Weights of a small self-supervised image encoder.
Model: 3.23M parameters, 32-pixel images, arch convnext_v2, norm layernorm, activation geglu, depths [3, 3, 3].
Rows from block 4 of a small self-supervised image encoder, named by matrix and row number. Rows with one number belong to one neuron. Each number is 128 + 24 x the weight over its row's rms, rounded and kept within 0 to 255. All counts start at 0. Numbers have three digits each.
Before each neuron's rows are labels from the 100 images, of 14848, where the neuron reaches its largest size: "colour at peak" is the nearest of a few named colours to the mean colour under the peak. Only what is clearly more common there than usual is listed. The data: stained colorectal tissue patches (NCT-CRC-HE-100K).
# gate: MLP gate (model.blocks.4.mlp.gate.weight, 384x128), inputs 0-42
# fc1: MLP up (model.blocks.4.mlp.fc1.weight, 384x128), inputs 0-42
# fc2: MLP down (model.blocks.4.mlp.fc2.weight, 128x384, transposed), outputs 0-42

colour at peak: brown
gate.35:088194142126147149118118102106129168159088119129112142111137124100132127112110144135140130127119139105122136136086094128093118115
fc1.35:122062106150168115120126138145122125109147138147118154156149104140150096114124098091147153140157109164175103151082125094132140117
fc2.35:140143118109114134127137132125109138133099124132155090121102138097134151138106099125120152139119140123154129116144121119100104125

colour at peak: black; brown
gate.258:125158154105129122135117173112095131149135112143162147123094136094124183104122131124131102126174159117118151128118119143117116123
fc1.258:140098131120116120146111129162137132136099098115145121143106116132187118147135113106152114137140055155124112116100135102141113170
fc2.258:118101132154102147110136120146115152161095163137123108151139140137168127091141124112174115130105129132112132135105131128065145144

colour at peak: pink
gate.12:112120112122131120105134111142144162104126132142123148128123127147148115155128120139188110126125169145080128126117114119182077162
fc1.12:127109143097124121124111136138133093139118118140161147132123106115130121089132121121164162142142173129133098148202114127105121204
fc2.12:116141099129116121140108185150128100112071173123158146089152065106106133100110099115126126087165147111173123126112103125148180129

colour at peak: white
gate.175:139123092127103143142099155135121106101107138128131069139113141086145152131120122107107141148146131127117144114112110107116130103
fc1.175:105164161147112115136152130111141142153134152122113144129145134170113120105208127114115153130133093112100145166107131094117135125
fc2.175:103130143146123123110165119134143094111132157132143142097104129134095127155170101154094135162155123134088142153138121139136177133

colour at peak: white
gate.98:132139163114122099169145121107195074126091175105137124111105132085106104133122135131161117127134196049131121108108146160124130133
fc1.98:147167117133114108157107133139107125125129117167094101184152135150149142117147147118075124140098131104140134101156112121084150067
fc2.98:122089094135119096114179117101112117144130057110136095152129096153147128101183130145169146123100109159172172154117146112112163132

colour at peak: white
gate.293:122138130115106132152123128138153122134142147148127149122122119128090110138155154136113125121106160143164115126153095135090112098
fc1.293:119137173128139110118138134105171108130131167140107110132127121092084115140163147149204092117126114085101138122089145164130107165
fc2.293:140131095115150136156113138123129127127127082164096140119130150117080146146160099111102093144126203108117092159141170134163107109

colour at peak: white
gate.117:134153114125156114100127097118124126131112130169173110128101116173130127118126135110138095148134103154134159096077131082143110134
fc1.117:124137153123105145141155157104131140124112128069110107129133145089103112135091130176144096125131122136120146136114110114128101154
fc2.117:147111130145097146120117116149090092123110188123129068170122145128145130137139118132143136135097137117129112140083100105139117128

colour at peak: white
gate.73:107139123146136120111117117134100153128139136142150166169113142145172146135118128087132130144164164100108092146155118123105117146
fc1.73:150142121148130133106132092114123122094147153094111136127173161114138101139131109120102148142113158125142121145109132137133175093
fc2.73:129147188092149116098149126149155126160155100124128152098157085087161091131087105135107127142145121160136117086139112135124139131

colour at peak: brown
gate.62:108137162113121120174150152109142141166112135192107102115138120133109110083178115124147104113136129127132119086118103082117116130
fc1.62:117134092132120133126147141131142136113137109156173170136130132110120104104093142152122148133118129132154131137120135189115138160
fc2.62:117120095112096152187139098106084161118137141144081102124109162159144159108151097164146122119109100115155146159092114160078127150

colour at peak: white
gate.168:167108131110107108142126135116147104104177147105107167128135140127134134091109137112117130098082190105125148175116142130124080111
fc1.168:137148136115141114091094149153090141144106126180192176139139120141176171109145113124113159147149132107164142137116137143105098124
fc2.168:089078118126146102108154097125109078142125101103090100141122152168126136149167117137144133084103090169163128161174139106132146144

colour at peak: pink
gate.58:106148158120162103125139125138139094136147165116125123130139156120118151177123121139149125133128111130118152122088133165110141144
fc1.58:166124121117081124118100156130103101120134140121122125116107111132139115171086149134133122130119101134127114148114112121103099110
fc2.58:174135081136173111117124144114121089145097093148110128113117120107093115165077117123163080140113115095080116148145159165104087146

colour at peak: brown
gate.147:093179161108106127139126156105202184116120131154161100114106158114114106128144142145138080108141143162132125121143107141130177149
fc1.147:140125134104145147105174134126109124137136129137147095147143155126119123078147115142150157149128106131111121162076121103145137109
fc2.147:106122125132173122106139101131143146137138162166152120113146163141166124095099150066144128116137102156082143137140099121104157148

colour at peak: brown
gate.182:113154148171146134138135149119132062151099140104113150081098143075104134125172135115166111120128149098099157134137122178105142153
fc1.182:106105136127152111136138097150107126153142144100099117130131100112152174163141147136131121131119110134171120127183115123089161106
fc2.182:147117080148189112116135113132142139134139068151124136130176132126124108180137082124139128119136138105090117125128179102174144141

colour at peak: white
gate.39:173102136149161092102149110123122077105148110111163129083110111110108145109145136105159139130149196117165148157119133127144122099
fc1.39:092104137102143112123163148114171109100127084089104124098135099116130111131105132126126134146105107152102143149135134112153076133
fc2.39:146149150104155162160087139143133139098158162131149128119109096101137116130108130133137117158108168107152110097102110152103172158

colour at peak: brown
gate.198:150148153117125114152131149132119108086151119144120082116138122100129164123075151136141064135129144123097107062125110167101131159
fc1.198:154137105097127106088115125155118150174115116151122141120181112110147150119184126122107125153123147128116117161102134111136142135
fc2.198:129131154120113103144154072088148141155141211127146095121118127141151123118120107142130123117103138122132144096140135132085110115

colour at peak: white
gate.65:135119105128130138161079120084108160097111111079102114157132151137151108099159129126099141132075152115115131207124097126078148063
fc1.65:140140119154124133100123113163127124142132152093119138096121136095156173122181096111127131137169151135147140130132128139151173113
fc2.65:125107143110146116115153131117126163131108153074135126123132103158105127056139115130152118143124170121133095129161097115127142110

colour at peak: brown
gate.338:117171145144119157151174126089133115099124126138114141145137111090116121118096135114132102122114121075104143118126088130088107155
fc1.338:168068173150113110124123149157117097154145106119125124101149072118118154135149098097172130112141055145114120144100151120148164153
fc2.338:111141171146112096104132121145138134122136151111129122116130137098175148144113152159123108151168136131124151132108115126109091114

colour at peak: brown; red
gate.60:170131130149105065108141129084063192143160122127109145167150125121132153126119106128119121148119147125136147152136122120121089128
fc1.60:178118159102107101125137136103090116134130157136124101114141120160127137133159153163118139093080101154137138092097088140111159108
fc2.60:121134156122091107143115124129100121095136146127097070101129149130180160127123140141125138176134123124156138151124105137135067124

colour at peak: pink
gate.190:130122117120116151127095149102115109127145139130144138144104125159139125123123156120146158133146086088135111138144187171105119161
fc1.190:148102128140126143156095132110148099111150110116163091111107111162150134158112111143103122119146138105110142114137142103122135038
fc2.190:127133109117118173149109106111136114155112119155159115124095136115078115094109101090116133134128122140127147151097108176096146067

colour at peak: pink
gate.9:114139135148121166064108162139122144109130112114149151113123133087131144141163109137178167137115165127117109174126081127113110156
fc1.9:156023145162135119118088157156115131131161127126114144115161082101157127106138141113150158113118104194142124176100132105110103117
fc2.9:117127129119124073128167118060108116104118117087162108152127111143149176098130093147172083109128123108150140100155125143091119131

colour at peak: brown
gate.286:087190158129140090134089141101155118086092113122152139136095135071124118146109152147140105072145132110081087141118111130095122143
fc1.286:148113114126143144096126152125109128142145139127143137108115109130111130143136092118132167094132103136139143171110122088118098111
fc2.286:122107134108148143098171086139132158200113135149150093135136136126140104143148111138148094074124148153136099132188151124080178123

colour at peak: white
gate.40:088135140131137128145156127136155142089107160154105132128164176130143125156105100075087144125093149115111142146138173158169151134
fc1.40:150132104139111099137109133115112116145135142106124128147113106081132130129129103136111172124109118143150143158154127086112161077
fc2.40:101125104139133142164114059134110128112104148094087115087092116136118177151173115138126137094114107147157152146119114145122155138

colour at peak: brown
gate.71:126164117116137115154113144033138147142100155157126164160123126100083086122163141135123126170132145137130136120106107142128122169
fc1.71:114137123124100158132085172130100156139090132112140077162162142122162133125154112124132119044123112126128129152126111121091144109
fc2.71:115129108133097143164078138105100110104112153127139118170127150116115132063108140133118166148135118122112123081096104093135080124

colour at peak: pink
gate.119:131146159088129117160132175105147152096168119113138121142150106150117109116109116091127067107112105145149142095131108087175157123
fc1.119:134141137123124134113128133124112113138124104167124128142102103114115144096097183141128145114144108090115122166066116123102092093
fc2.119:126130116147107122114070129190118159142076133155136122112147122080100131095097141130157134130135125130166110113111125114105122136

colour at peak: pink
gate.104:120130090147113141120144186117121108118120136124149092148173126114117112135152104119139122144082193113129145134133164127137142117
fc1.104:160086132170132108138101121156143147127135120130128121094125119131166136135119094105133107130143127155150132153155151078143122168
fc2.104:131117136121141093098131104154153129108149144114158139108113103112128118182124103162152101115138133131112149157145148141113149125

colour at peak: grey
gate.144:106198162136120147140094150118143159178075115125160131116115111149077140135117113124082131136087108137149146104145118120114138130
fc1.144:169113157109117102103132145147123132106160130139163128092134112176130170132111141119103155103107106152140079117136140103141109124
fc2.144:118110106125120135106150120112131091134123127144165137137113157104182121145117103121134122115120091119120156134137115118093128116

colour at peak: brown
gate.299:146137099147139116120095173153133121148147110144107118150152116095125135133092090107126111099106137126162162090113108110111121120
fc1.299:126118130175146135125146132120119154120127112136186125117121114205129107125133067108105140130120142132146125135148128098162138087
fc2.299:113097134128157117112105125168125134077147139085116162100089113144128147128101173130123156154131127153123130154164125147144166126

colour at peak: pink
gate.277:131113134140161142101161133123114123137151133127145131125149156139118123131120109061127134128110160156113135116152124132160099125
fc1.277:139135087115136193128111145122129137148137109127173093126121155143106116109147127130150111137136134128167120126109122125120180103
fc2.277:120151125160090110167088112133090103142083115123108114088118149097144147100109170136128135139135122126146089137107116136126122120

colour at peak: brown
gate.250:125165122106137109127170123142122136135173137154138146124132130082111170113152143135135135113134128127127165158127086136163126118
fc1.250:090195135112106112143143161116116145138104110141117111155143150145114116098137126152099129125114161113110170160143110137134149138
fc2.250:137104141113132090136131164107133090109128165141143112134091134175115138123162117099129156118096089155121161161136087133116115142

colour at peak: pink
gate.296:099099118127093138100140105185128130140145129067116126108128132142178163090116109106134147117148106155115132160152093115166131138
fc1.296:122136111117089208123131118143132158108138109114083165114125161076079138073130101132097121096095147122124133189134123115131141124
fc2.296:140102130148152049115149121160095122146158155128141082162102166120130158112155143146175080096117117095122155147157167123117109155

colour at peak: grey
gate.160:130145143080141152145117147129159108084096127147154104133116143116112123126117150139142122109150094133127085176121078112105149085
fc1.160:109150100151114183118104157119144104099122109123145133134115128076090083141106090133161083150140144131114128105118121131112149155
fc2.160:137108146138121169117137077129124129166136147134113116121155170117136125152145163163133117143149125131135154150119124148115131135

colour at peak: brown
gate.142:131159155122140140130075119097131162092128120095127139120108141142119120110137115179128091109129109148117138131137094121065142123
fc1.142:141115139123126102103132092149074127137150094053095163193163122096171151119130112106127132156139133122123124153104136096120122135
fc2.142:108153156100115110118106130115130211099129122139113121135117117141166127086128145088131147152132140144103105085109078119102117134

colour at peak: pink
gate.97:107140115119154133154149081110120151174117145157121112116111171105110140103183100111112166120137135104147123131157097134149142148
fc1.97:121158140084182143096119158114098117142100150098121154144133125110142128101154129129134135101157116133183119141116113156107147134
fc2.97:113163160099128167111125130100138159161126130076120123131167092123103098132148146127097142132146135120083089127164121111151128112

colour at peak: white
gate.267:118144117151138159183114129123152128161096128104108140111153142116145129122156109120118125132132165069133162114142174119107102116
fc1.267:095094119143150163147140100103131152119114154131124172134141133193136103100129156136106103122123060134136099130117132100136159146
fc2.267:123126129112147134142159137178125152111141116103100137091147130163111115093120146125131092160134138127076080095095098117104141136

colour at peak: pink
gate.344:108128173125164134151145100143150098091123098136136074127120157120117138136092135091153113127145125113126133135129103156110071133
fc1.344:104070124097148103112140133123156095096120089160141060129154136131117112112075174128129117102177123142118106096126120130133162089
fc2.344:111122178113092115135147117138148121105147090121124154087139163142141099129122109094120097131144089157108127123113146087110099140

colour at peak: pink
gate.262:102127121110070138152159145100134117091144116109129120172124162120109107132090129087125085108167147116122157135126123155136142128
fc1.262:115113130136079132163129143130169109135113092091127151098127203163102112106115092113121109118140138146148150133135139206124109122
fc2.262:135139135126143091154145172145121124113157101107135157153137149116111114106125093102117097145160128123125122142134137102141097126

colour at peak: pink
gate.149:091155122106124105143145141129163095113112088166141111092149131129093142141099130148140102150101129153159124111119070104101116106
fc1.149:122110113118132118136151081153134148132125158150095106157132134174163135184068153119093137146156107149151123146186123106119079163
fc2.149:109128136132104117119120167122143079088110180083154137134137090142162124112084170118141115131112115109125141118144118116144112158

colour at peak: pink
gate.82:098133093146087150120161090142136099107122126111111100119161135178133131173138104107125136145106151106122086135133112140136097131
fc1.82:122164147112142082138116130107121092109107149139132171119104091146143149136162164125077104134111090107147136118141122099101113110
fc2.82:133132111154076158148149147110108124134112106118099107111176141143091158152176128152126094129112119119143144133140131120143094106

colour at peak: white
gate.276:116116096141096107125146195123119133144107161181163114109114125150110119141176117123127153111131129123141103137126148119080110127
fc1.276:153136112117138133131107106147146101145142178157145107128080111115118146189129133131157114099123144130156117150147142159146140170
fc2.276:142144124132118102138126078120171136099148140151115142087117145131125142122112129115106049109141145121097131148140132162130155120

colour at peak: pink
gate.284:109136097124063140154154139087149132149109092080117132113121158147114062106128130139094105136119121137142127131118114138160121097
fc1.284:126086154105100125113139178150112167132158147084103150134184157121140148104171144099105088060100126151125120152053137187135116113
fc2.284:128117153114126147132188118097121177173119138107145093158114132114163126136120156117120158148128122133123102089095147126106138154

colour at peak: pink
gate.133:133126185093117163143128204109149154116136094077124133085141144124122118049169127146134111112109150145130126151190075106153154130
fc1.133:148135102129129169096124061096112095154116165172145142110119143156108104175126143138110209113103143119128154171081111107112134069
fc2.133:102131139152148174136098117157132141140089118144117137089119121127134135185111139109118168129120118138116134112091117098143129120

colour at peak: white
gate.318:127104152170113104123132120126115087125124085102124143121123123088115140139076170133108099150169131153152125143124121157098105108
fc1.318:147112143126152113166126087134130128140128129103120137123093097105124121168124102143131103180155132132178143133138126092128116136
fc2.318:163146123119106157152077146138123128142114168135140132134168103144133144097108105149147104094086130099165133075143103144111130113

colour at peak: pink
gate.290:146123158094160180153107138143131119104115137126132137121123103137113134162101098099135128105121121168121172097131100101113121185
fc1.290:145129155121179074142115103086130104119125193165122131145134107111123117138106165130071133095121132149092190106121130111113120124
fc2.290:135118147125164156086134128169162133116151129125143144125127127160082095117164147159104082129128164152122080143150110135131164121

colour at peak: brown
gate.170:147106128130111110107171165118130126136121153151141116132147138107086128121113136186172116090141139139114108120093114153122096166
fc1.170:130127102134113133146102133153130137148128070117164122131127092147127137146089126135111110132130096126150129113104147089140142105
fc2.170:144151103126130145141131101138105084167103087175091102136122130114126085170120094130142124128139122159119121131152159151122145111

colour at peak: white
gate.57:111105099129135184152158145121144107154114167124095108152109135142075105157150117101125084089126143117130132127156155091139164149
fc1.57:146144122148159136090129121160069083080132173135084129127117112079141130149135134127122120132138152120137149123150110119098115139
fc2.57:153124116135147144087141119136163134138124110151151123105179119147087130140153133167127120109114153147145124152136170149155133129

colour at peak: grey
gate.343:124135151100116151129143148103136149118144139140115063155115124111133137162119147092131073113146092160127157124144091100118106157
fc1.343:129134127122096134116154144163129113119116132158130060117129137097124142142060147098135136114151102106144138140096114148146079132
fc2.343:118115164143079107088162126151128089149154123163123142122164121128164117136105154091143094113125140112138101136124139135118110127

colour at peak: white
gate.248:121159142153129144152103092111096118118121150069103126149107178152117106146093121104095127118098109088126141143127131114125209116
fc1.248:152104119111119142140163098141146116133129144076128151096133135125139136136091122082088157109098150154103127130084125151156139089
fc2.248:152136107101147104146121122112140166147133173108171124145088111140109147082103132121135113122112136142150096159144130157106132127

colour at peak: pink
gate.316:093119163120154130115113084151145156129181142130117106164163141165076145144137130126129123159107142129112139139119124109124130120
fc1.316:114115102105128113121125106147138167156169093140141156167113145154095141145098111203133145133100143139106134161154142139111152113
fc2.316:098140113124119156122122102134122131100174117178124124120127159113138114133151110128147128117183106136104172161135104143127140118

colour at peak: brown
gate.363:140138108143116087109101152050109134088096145112155133134103158115104074104149102143154133115124134143108134147142088111121156158
fc1.363:121133160140130113119174148133121115118143134133134135099149122145093143071112139129122152071113117098155144133104153145151119131
fc2.363:098093134138168115132159087147109167157137113101097125116109138167117122142143154134152127087122137142150101141134163113117124154

colour at peak: brown
gate.207:145130145105151100143112141119103129152124172084112112101116137126093132156126142124131113129116151145080136175085095125129122108
fc1.207:131122113126148142171116071135178070084166139100101116138078151111109073129137124130126140153121081130104104154089136092112152111
fc2.207:155128077139153181154105136124105167091111071075125145129120141119111118097105173125127110143123130126065082137092128149112151156

colour at peak: grey
gate.2:158138109144087153125112115109149125116137156129142114117085151105124111189140107153134149121174162140110168169169111113136128087
fc1.2:147110095153107124134078165129101130102158142111114128150161105076139108139129178162087140115149169130130097153100137119106129118
fc2.2:137116181119114136075137164117160119109108128123161126139163083108104094121144099115118133132154190130159094164151142112158116072

colour at peak: black; brown
gate.206:151201154085092112162115121076142106122092116144140134103130143102113128104146147144155103107145146066115119092117110147097120125
fc1.206:132180145151159141097116098135103149176136147125114081154164158077085155114147148120158157080107138114093151165151124131117102104
fc2.206:140153151121141091118141149142164112113148192124109156130133100176142114103101159135126118137099124091102114069088076123111114148

colour at peak: pink
gate.309:112137155155118143103163100149114158124144118138143120130124117143113149105135163114124144142119107123100149150197135142140155135
fc1.309:138120158119105165076097156154125173141171161146131120114102098106122140113136118131170124087157119166073163149155150159183158154
fc2.309:148139112112118144136153127117155114161106104133115097171144102110113123160118161139114125094137157110157080113162171149131141100

colour at peak: brown
gate.127:135147102136144096179117174116146103101114087134095155107116151099131129130116081109104088147141109124177129153130131151106102122
fc1.127:117156145129110154128110153104138144146116078107136146090110150146112147169124121108133137154132098127130119138121138146112143161
fc2.127:159118111130188141081154124162167152127164099114140160087107133131144100143102162131119127126135100126087096176150135132126140126

colour at peak: pink
gate.381:126100134108138133112091147161144104137175128154152124132110138156143135106083105120143177116118120134122130144127117111123124090
fc1.381:099130130066140108091128134137144117134173131077098102136156128117129173162140124141123106128169112128138116129103128148112122144
fc2.381:095131106139105176142110124173102105125167103132078138105180167105135110128155119154133146127162143111126149151119117100144109130

colour at peak: pink
gate.289:121144227071179117135136106119137136131113156150127139133110129120130143068116181136173115083126124125101123135090136124113086143
fc1.289:126056164097175125164111125116161094120125168132113154091103141128150118118175168149144083092160107154106112122150151131111094142
fc2.289:135112153130165154065110116179170138084142105094160153090115103100125109136087141142111115129140128182102112149150102118145152146

colour at peak: brown
gate.153:120118140140116149122100179141124144066110098110149175147149151147124132116122172123150121118116117118122115141153144185098129134
fc1.153:138094142133154140146092146142127120122120104123102102146156139110123107145138103120133144146083137097110154091134166088117063113
fc2.153:139142137107088160122129084153147136146118147174110117114161117136143104130152147128120137143135120172134123134127118136089151094

colour at peak: pink
gate.28:122110159098165145163151152124120136143113100146135144119134117132125117110103129105140154132155134156117136096109086187109117151
fc1.28:131122126166136139111151081117125104151132154080121132120138137101126121156135086068125140133133122133134139091153125188153130142
fc2.28:094150148103138095108134152128138090141150144073169143136151092104150117133117176137129170163167130141145100133125148101192125144

colour at peak: pink
gate.130:171121133098117194088094150135145106160181123135138152131145148134077125115136126111134122121141101123135159170126123111121162137
fc1.130:126097099138123106137186120151116106154122103136138188175148122131178153110110139131128132143114127134162114109119133140130087089
fc2.130:107152135087087093170142127140103139144106116160064121122112139127128146115134103121124122145145154121113072100060156121114111130

colour at peak: brown
gate.83:106161163124117097121177138028117149164093108117141089145162153146140125101145144137105156110092128107144130148103098126126110060
fc1.83:159082091131125089102101137122085133150168109137099131158163108096164144135148107130123116195135107178165144124111136140145159105
fc2.83:107115133131108084122135146114094105111139167099144081130106141132150138118150126155135150173138142111115131158178131106133091110

colour at peak: white
gate.355:137115126082143149183125127089102129134163141136070108145087172126147114103136154146140115096147131132118136121151178139129120131
fc1.355:109130115117171144072115163136125107056082179145129122115169145109124096129137138140141139099115139121151114142128124151101168158
fc2.355:141133116157149199103124111164129149151117085128136113100162094157077084116126138131133146086085135148139081111142147112126164142

colour at peak: pink
gate.8:138111112160144122128134098116158121143112134160124099120130097134124117115101191141115092125110122090100159106126165084146123103
fc1.8:123125138135139143121137083128130156089158179140099106153117134138123106114124130133129121131126105143126140141131132092157126096
fc2.8:123107126112163076051166144153140119151114067138145131117123120121113108098119149128148126136143128138092109131132117133118143157

colour at peak: grey; brown
gate.128:122161132115118171100152141091125131148117128101126097107116119129048132131103130133134095089119104143131108112160123104124124138
fc1.128:150105145118111093157130169128115138117130147100092124135157101153155125084136168162126150078101109129130121143117145105118133116
fc2.128:124099118143151063124116149135110130126170175115147135160123136120177113121101153149179128127123150097126130130096123142104140200

colour at peak: pink
gate.120:116134129114116140186149120132161148154114125126076101128103114112104120167100131112114051108119120135133116094164127126171108163
fc1.120:101103154146126119123145130119132095149165127139152148142100126106138142100113166165153137119148085123133128141043116117118089098
fc2.120:102143141136119165128082100188133128147104136153124135116137138127144121123133134122116154112128133132115101103096121122127117105

colour at peak: black
gate.67:143162140132118104132091090105148123117131140147149144136097160115131122118097133122130104133159158118112162127152115115135130142
fc1.67:104112130139076133145145133116123143129134136081087132140108126180138107143124095117116090146148080132119115097166150115125167162
fc2.67:119128106135146148137102112103094165128122058106125121156151094070085145122104126146133186123129120130153120126122153114128145131

colour at peak: white
gate.285:113114119112165103131100142121151106156126084070128130136134137145125114131099177161142124137112129116122132127147148089108117129
fc1.285:092117173147130124165100119101161135111143117155151121141124142164097114138157092089120134124123121099122156164117129160126106100
fc2.285:111117106141131121173089112141091117112174090155090126119145167127145138141155175140129135132152098149133154151115122133119090111