A small self-supervised image encoder, trained from scratch: widths [64, 128, 256], 90422 training examples.
Rows from block 3 of a small self-supervised image encoder, named by matrix and row number. Rows with one number belong to one neuron. Each number is 128 + 32 x the weight over its row's rms, rounded and kept within 0 to 255. All counts start at 0. Numbers have three digits each.
Before each neuron's rows are labels from the 100 images, of 14848, where the neuron reaches its largest size: "strongest on" is what is common among them; "peak at" is the part of the image that holds the peak. Only what is clearly more common there than usual is listed. The data: stained colorectal tissue patches (NCT-CRC-HE-100K).
# gate: MLP gate (model.blocks.3.mlp.gate.weight, 384x128), inputs 64-127
# fc1: MLP up (model.blocks.3.mlp.fc1.weight, 384x128), inputs 64-127
# fc2: MLP down (model.blocks.3.mlp.fc2.weight, 128x384, transposed), outputs 64-127

strongest on: tissue: adipose tissue
peak at: top right
gate.99:096102093125057108098073084164089136142053185133098202156120129128127161121117140149146101121074145111105159158200139122039145125179102064121108159161116154151155146102116134096153163159129105
fc1.99:137117133115145149097137149133101124160115092109092144123095044102135100166137145159114099062178161156153086116137129126156106106104144118047124099083109130146164127165172145155139129091079138
fc2.99:130168110117159106146133170095109112097159150061173184134148165151096118114112092117105114180119083091152158075083144114166126066108151112195129163125143135150170092157052177148134125073107167

strongest on: tissue: smooth muscle
peak at: top left
gate.6:149165141170074066051102083206091119160087111154088151126134210094142126070136129111136126067159150132155143122093131123099087067184175120156057181122112144142178112097103150123130097150097180
fc1.6:131137110139107102121115075164152107075174174139090135152127043151150115069115145157069127076118141161101148094147125131128173197135150113162204067101113097065129120124125179166112125158095120
fc2.6:147113058125097088168105103079115080129190182120136122122153049132148139132087164125091175140173166105135126126165097154159143194163119170146142133130137162133144110188129165112101123109179113

strongest on: tissue: adipose tissue
peak at: bottom right
gate.60:119154165133098141139111043097085190115149188111109146122151106137120137135152110113119117143166164139144085125121160085153060152053095167114040141112152120175094138101184095151193136126181091
fc1.60:122117145122145160106104172132044163147084127061123059131115168154112159159081098136047120127145103166159161190118132138142134137045159160074087105139137151149166116105227161130186148137132127
fc2.60:164138136120161189155142210104109162104201144074091099160084159138108111090134123129116108150150159103089065187128113163104106088138148149151072175093144142167117143090141111090091100105150124

strongest on: tissue: tumour epithelium
peak at: top left
gate.171:132169148075124129128106149070096110140154099155135128127062146096151134157102108093126198072141205050113068122110124038165144084138087129181157100108113102148164153120139099142093094157163132
fc1.171:140117077181152171129121130134145153127086142092147102094056141113133154080147128102164153058115101241132174147079149179161119152117109125135102164070118153067115155179151102100109115136082115
fc2.171:154103179157144104126183064126130144159150187159158156138104099122119132117138112121123129145138131129146184119130096121140036195127113066120148133167046153143133112097125173082188157157159130

strongest on: tissue: mucus
peak at: bottom right; bottom left
gate.116:119125116079113139150138144112065165130112144130124081129126139092141142147119138143064127113132137085169098135122139095082099091110175130091109128176106155135178136143191169181171145103128155
fc1.116:135130071193148137140101194095121074127123088109100120150152134091140145180136082167081122134095120128126160158158160140109138082168127120188141140123114146107163141121104139143031150108071102
fc2.116:097109146132147116202103069106109134121153077165157131138136137117173145163127092134179166121128084098130195094091064105179081105088095080173162151173115142152173165096138147146102138091159146

strongest on: tissue: mucus
peak at: bottom left
gate.135:098160096157107108137094130126186168112158160161143144128142131122172163079105105102126132091131123127171109198070121140128123116090147138107085119126136149110151114151123157074139121106099071
fc1.135:145069115116093127130170189117156156113173145133183072149127128138147154078155082112091168100195063158182128098103130138184186183043102132160099088106102177074106134173072118087073154120093156
fc2.135:096136116122111129149078106116076122079153108151092104131101104122132137147119140094087160107149198081134125174160106164095106126075120184153189117128157127088131190120172082136140120141136095

strongest on: tissue: mucus; tissue: normal colon mucosa
peak at: bottom left
gate.183:079142117116180138145111109122142148155074083120172133139153144053118130173112112203132106153106130140098113162137110137077145071135120106164131101149146084115124122074150128062158186141161177
fc1.183:189131076130134105101102126099094149152114102128137151186103148127103168124103103154101098051122109125170032173151176142096161080126111127077157131201109158118175175148149159096085134129126153
fc2.183:153121182164163172169132150147119117111124110123169115134084162108149132079153162092166133162166162157120099145089101118098054151138152138155133139058111118138135136162103135132101143165067099

strongest on: tissue: normal colon mucosa
peak at: top right
gate.121:150185139150109147076171119096117090085132153117080119097059063136148179124126141108156140141136058096105099112181143107113159132149128118116078153103136085145115149080179185099135090099119113
fc1.121:149073119190190129147143160082190102126114134097121122134153155157179136130107113122135116116145102162096141205108101156126116132109072152136105111133144206112184053052089076084109125149157089
fc2.121:140177156119142115092109123185094135105060095090125137159151103173211168103080187142134141189161108116070125126155117047143155084168092139089088148103194171109149146140114115164088118073151138

strongest on: tissue: mucus
peak at: bottom left
gate.10:110130082158196146138102168047137078156140136098098109195150162101141164112151130168115128115160175132177082160179114107078231118166137109059111114150097048140172102088140168100178158143152139
fc1.10:121168154130103136129082117076148176143142152088159112112135078134111117137147159063132135168127117136128130106181144100140129090147130107089155118094023095134101150093117105155146099105173104
fc2.10:138150137068155103114117155117070160122102196115062117113096122095132149122123112145113094102158138092110097116200192130076185154119124154132120150147155111111130133173137125146184081109096171

strongest on: tissue: tumour epithelium; tissue: adipose tissue
peak at: top left
gate.86:107085101119173076132197171141193136134169048181145085133172076094125125093120046190134155178061096107120145148111138109172121096121099163132092119078150082129128184160132131135127097180147120
fc1.86:123143075129125095045118107156100142109116122148136110099162132110143163120101123152081106184142120147083125171068139154089146134134101110136106129115166077182106146127164142144113090153177118
fc2.86:081042103123108147115199186143099162187126135138090115191113114109119145081064134120089131155147173075162156132113120143123130115107097132193123169138104121139117157053150127113111157122167084

strongest on: tissue: tumour epithelium
peak at: middle right
gate.117:180124145052164138139206143093106105166164102146123113140128105178091112129114185118089158109153135137139076152173160072094185129155096143128136137194151081114107126121136126113119164104153130
fc1.117:136121136124143104042206135100137098152124152133116147171134136147158106141179167164110113073150124116121156065186100069107111181158122098109110114075160171155088159080197144112148190178171087
fc2.117:107114179110146173142083107132115215138093114138087082138115223120113137099126138163129105150111211127133142136132122129096096146088118107105126142104147154098150134103141106131145145096130065

strongest on: tissue: mucus
peak at: bottom left; top left
gate.64:060115090089092162094095110092140092118160174156132191162190126145153110111009101119097105136177115110172160245122086131114160163156120111119108128138119098122139095117140117105172132144100162
fc1.64:128130075151140125136142137131127076074115134130141136175119137093145150148142076133121093124140129133153156111120147175086184170184110095172185077134163179073195098179084087122103121119136160
fc2.64:181161112118094131126130139151136084162133056207114112064123121099139156162088175132118152135113168112109097112098090130159161078166134122100170100135153130161109130117168123106091177130118014

strongest on: tissue: tumour epithelium
peak at: top centre
gate.353:111176171060138138143150145128106115122193127149145113046125158161120184111181078138120082119196122096098090130101145095159142116137142092135160196132070063151084114112100127145120105126103138
fc1.353:158104108118098105126176178098129106150155135149101086133164180107133069144112148111127155125100103093067144183112064130171108108099136159152074086111189147146077100098129059143077114136144114
fc2.353:138184152087143073158161132113127106125093132111116163160065149051164058126084129141147104136139147111216173167092155147104089129117148130165142143086128140072127122146086105158164101100118143

strongest on: tissue: normal colon mucosa
peak at: bottom right
gate.334:132122074153169121186106170101128052166182124165086100106135143120139198106139182152129104066111154085132122154126200066055189125149146156191151107206169148132136168132105078146110164125105132
fc1.334:133115083127173154122142140148115068154101148072096087177105135119115159117100132164132094135061147175139077159109143161146162083129150136096088125205140119077167194207104154150145100149153158
fc2.334:148095195170123152153169074108145155111136093164140129073102117113143153095139090127132120181130135062143168099127102126123022102149149062110111122112081174171102162106075170137157124173126098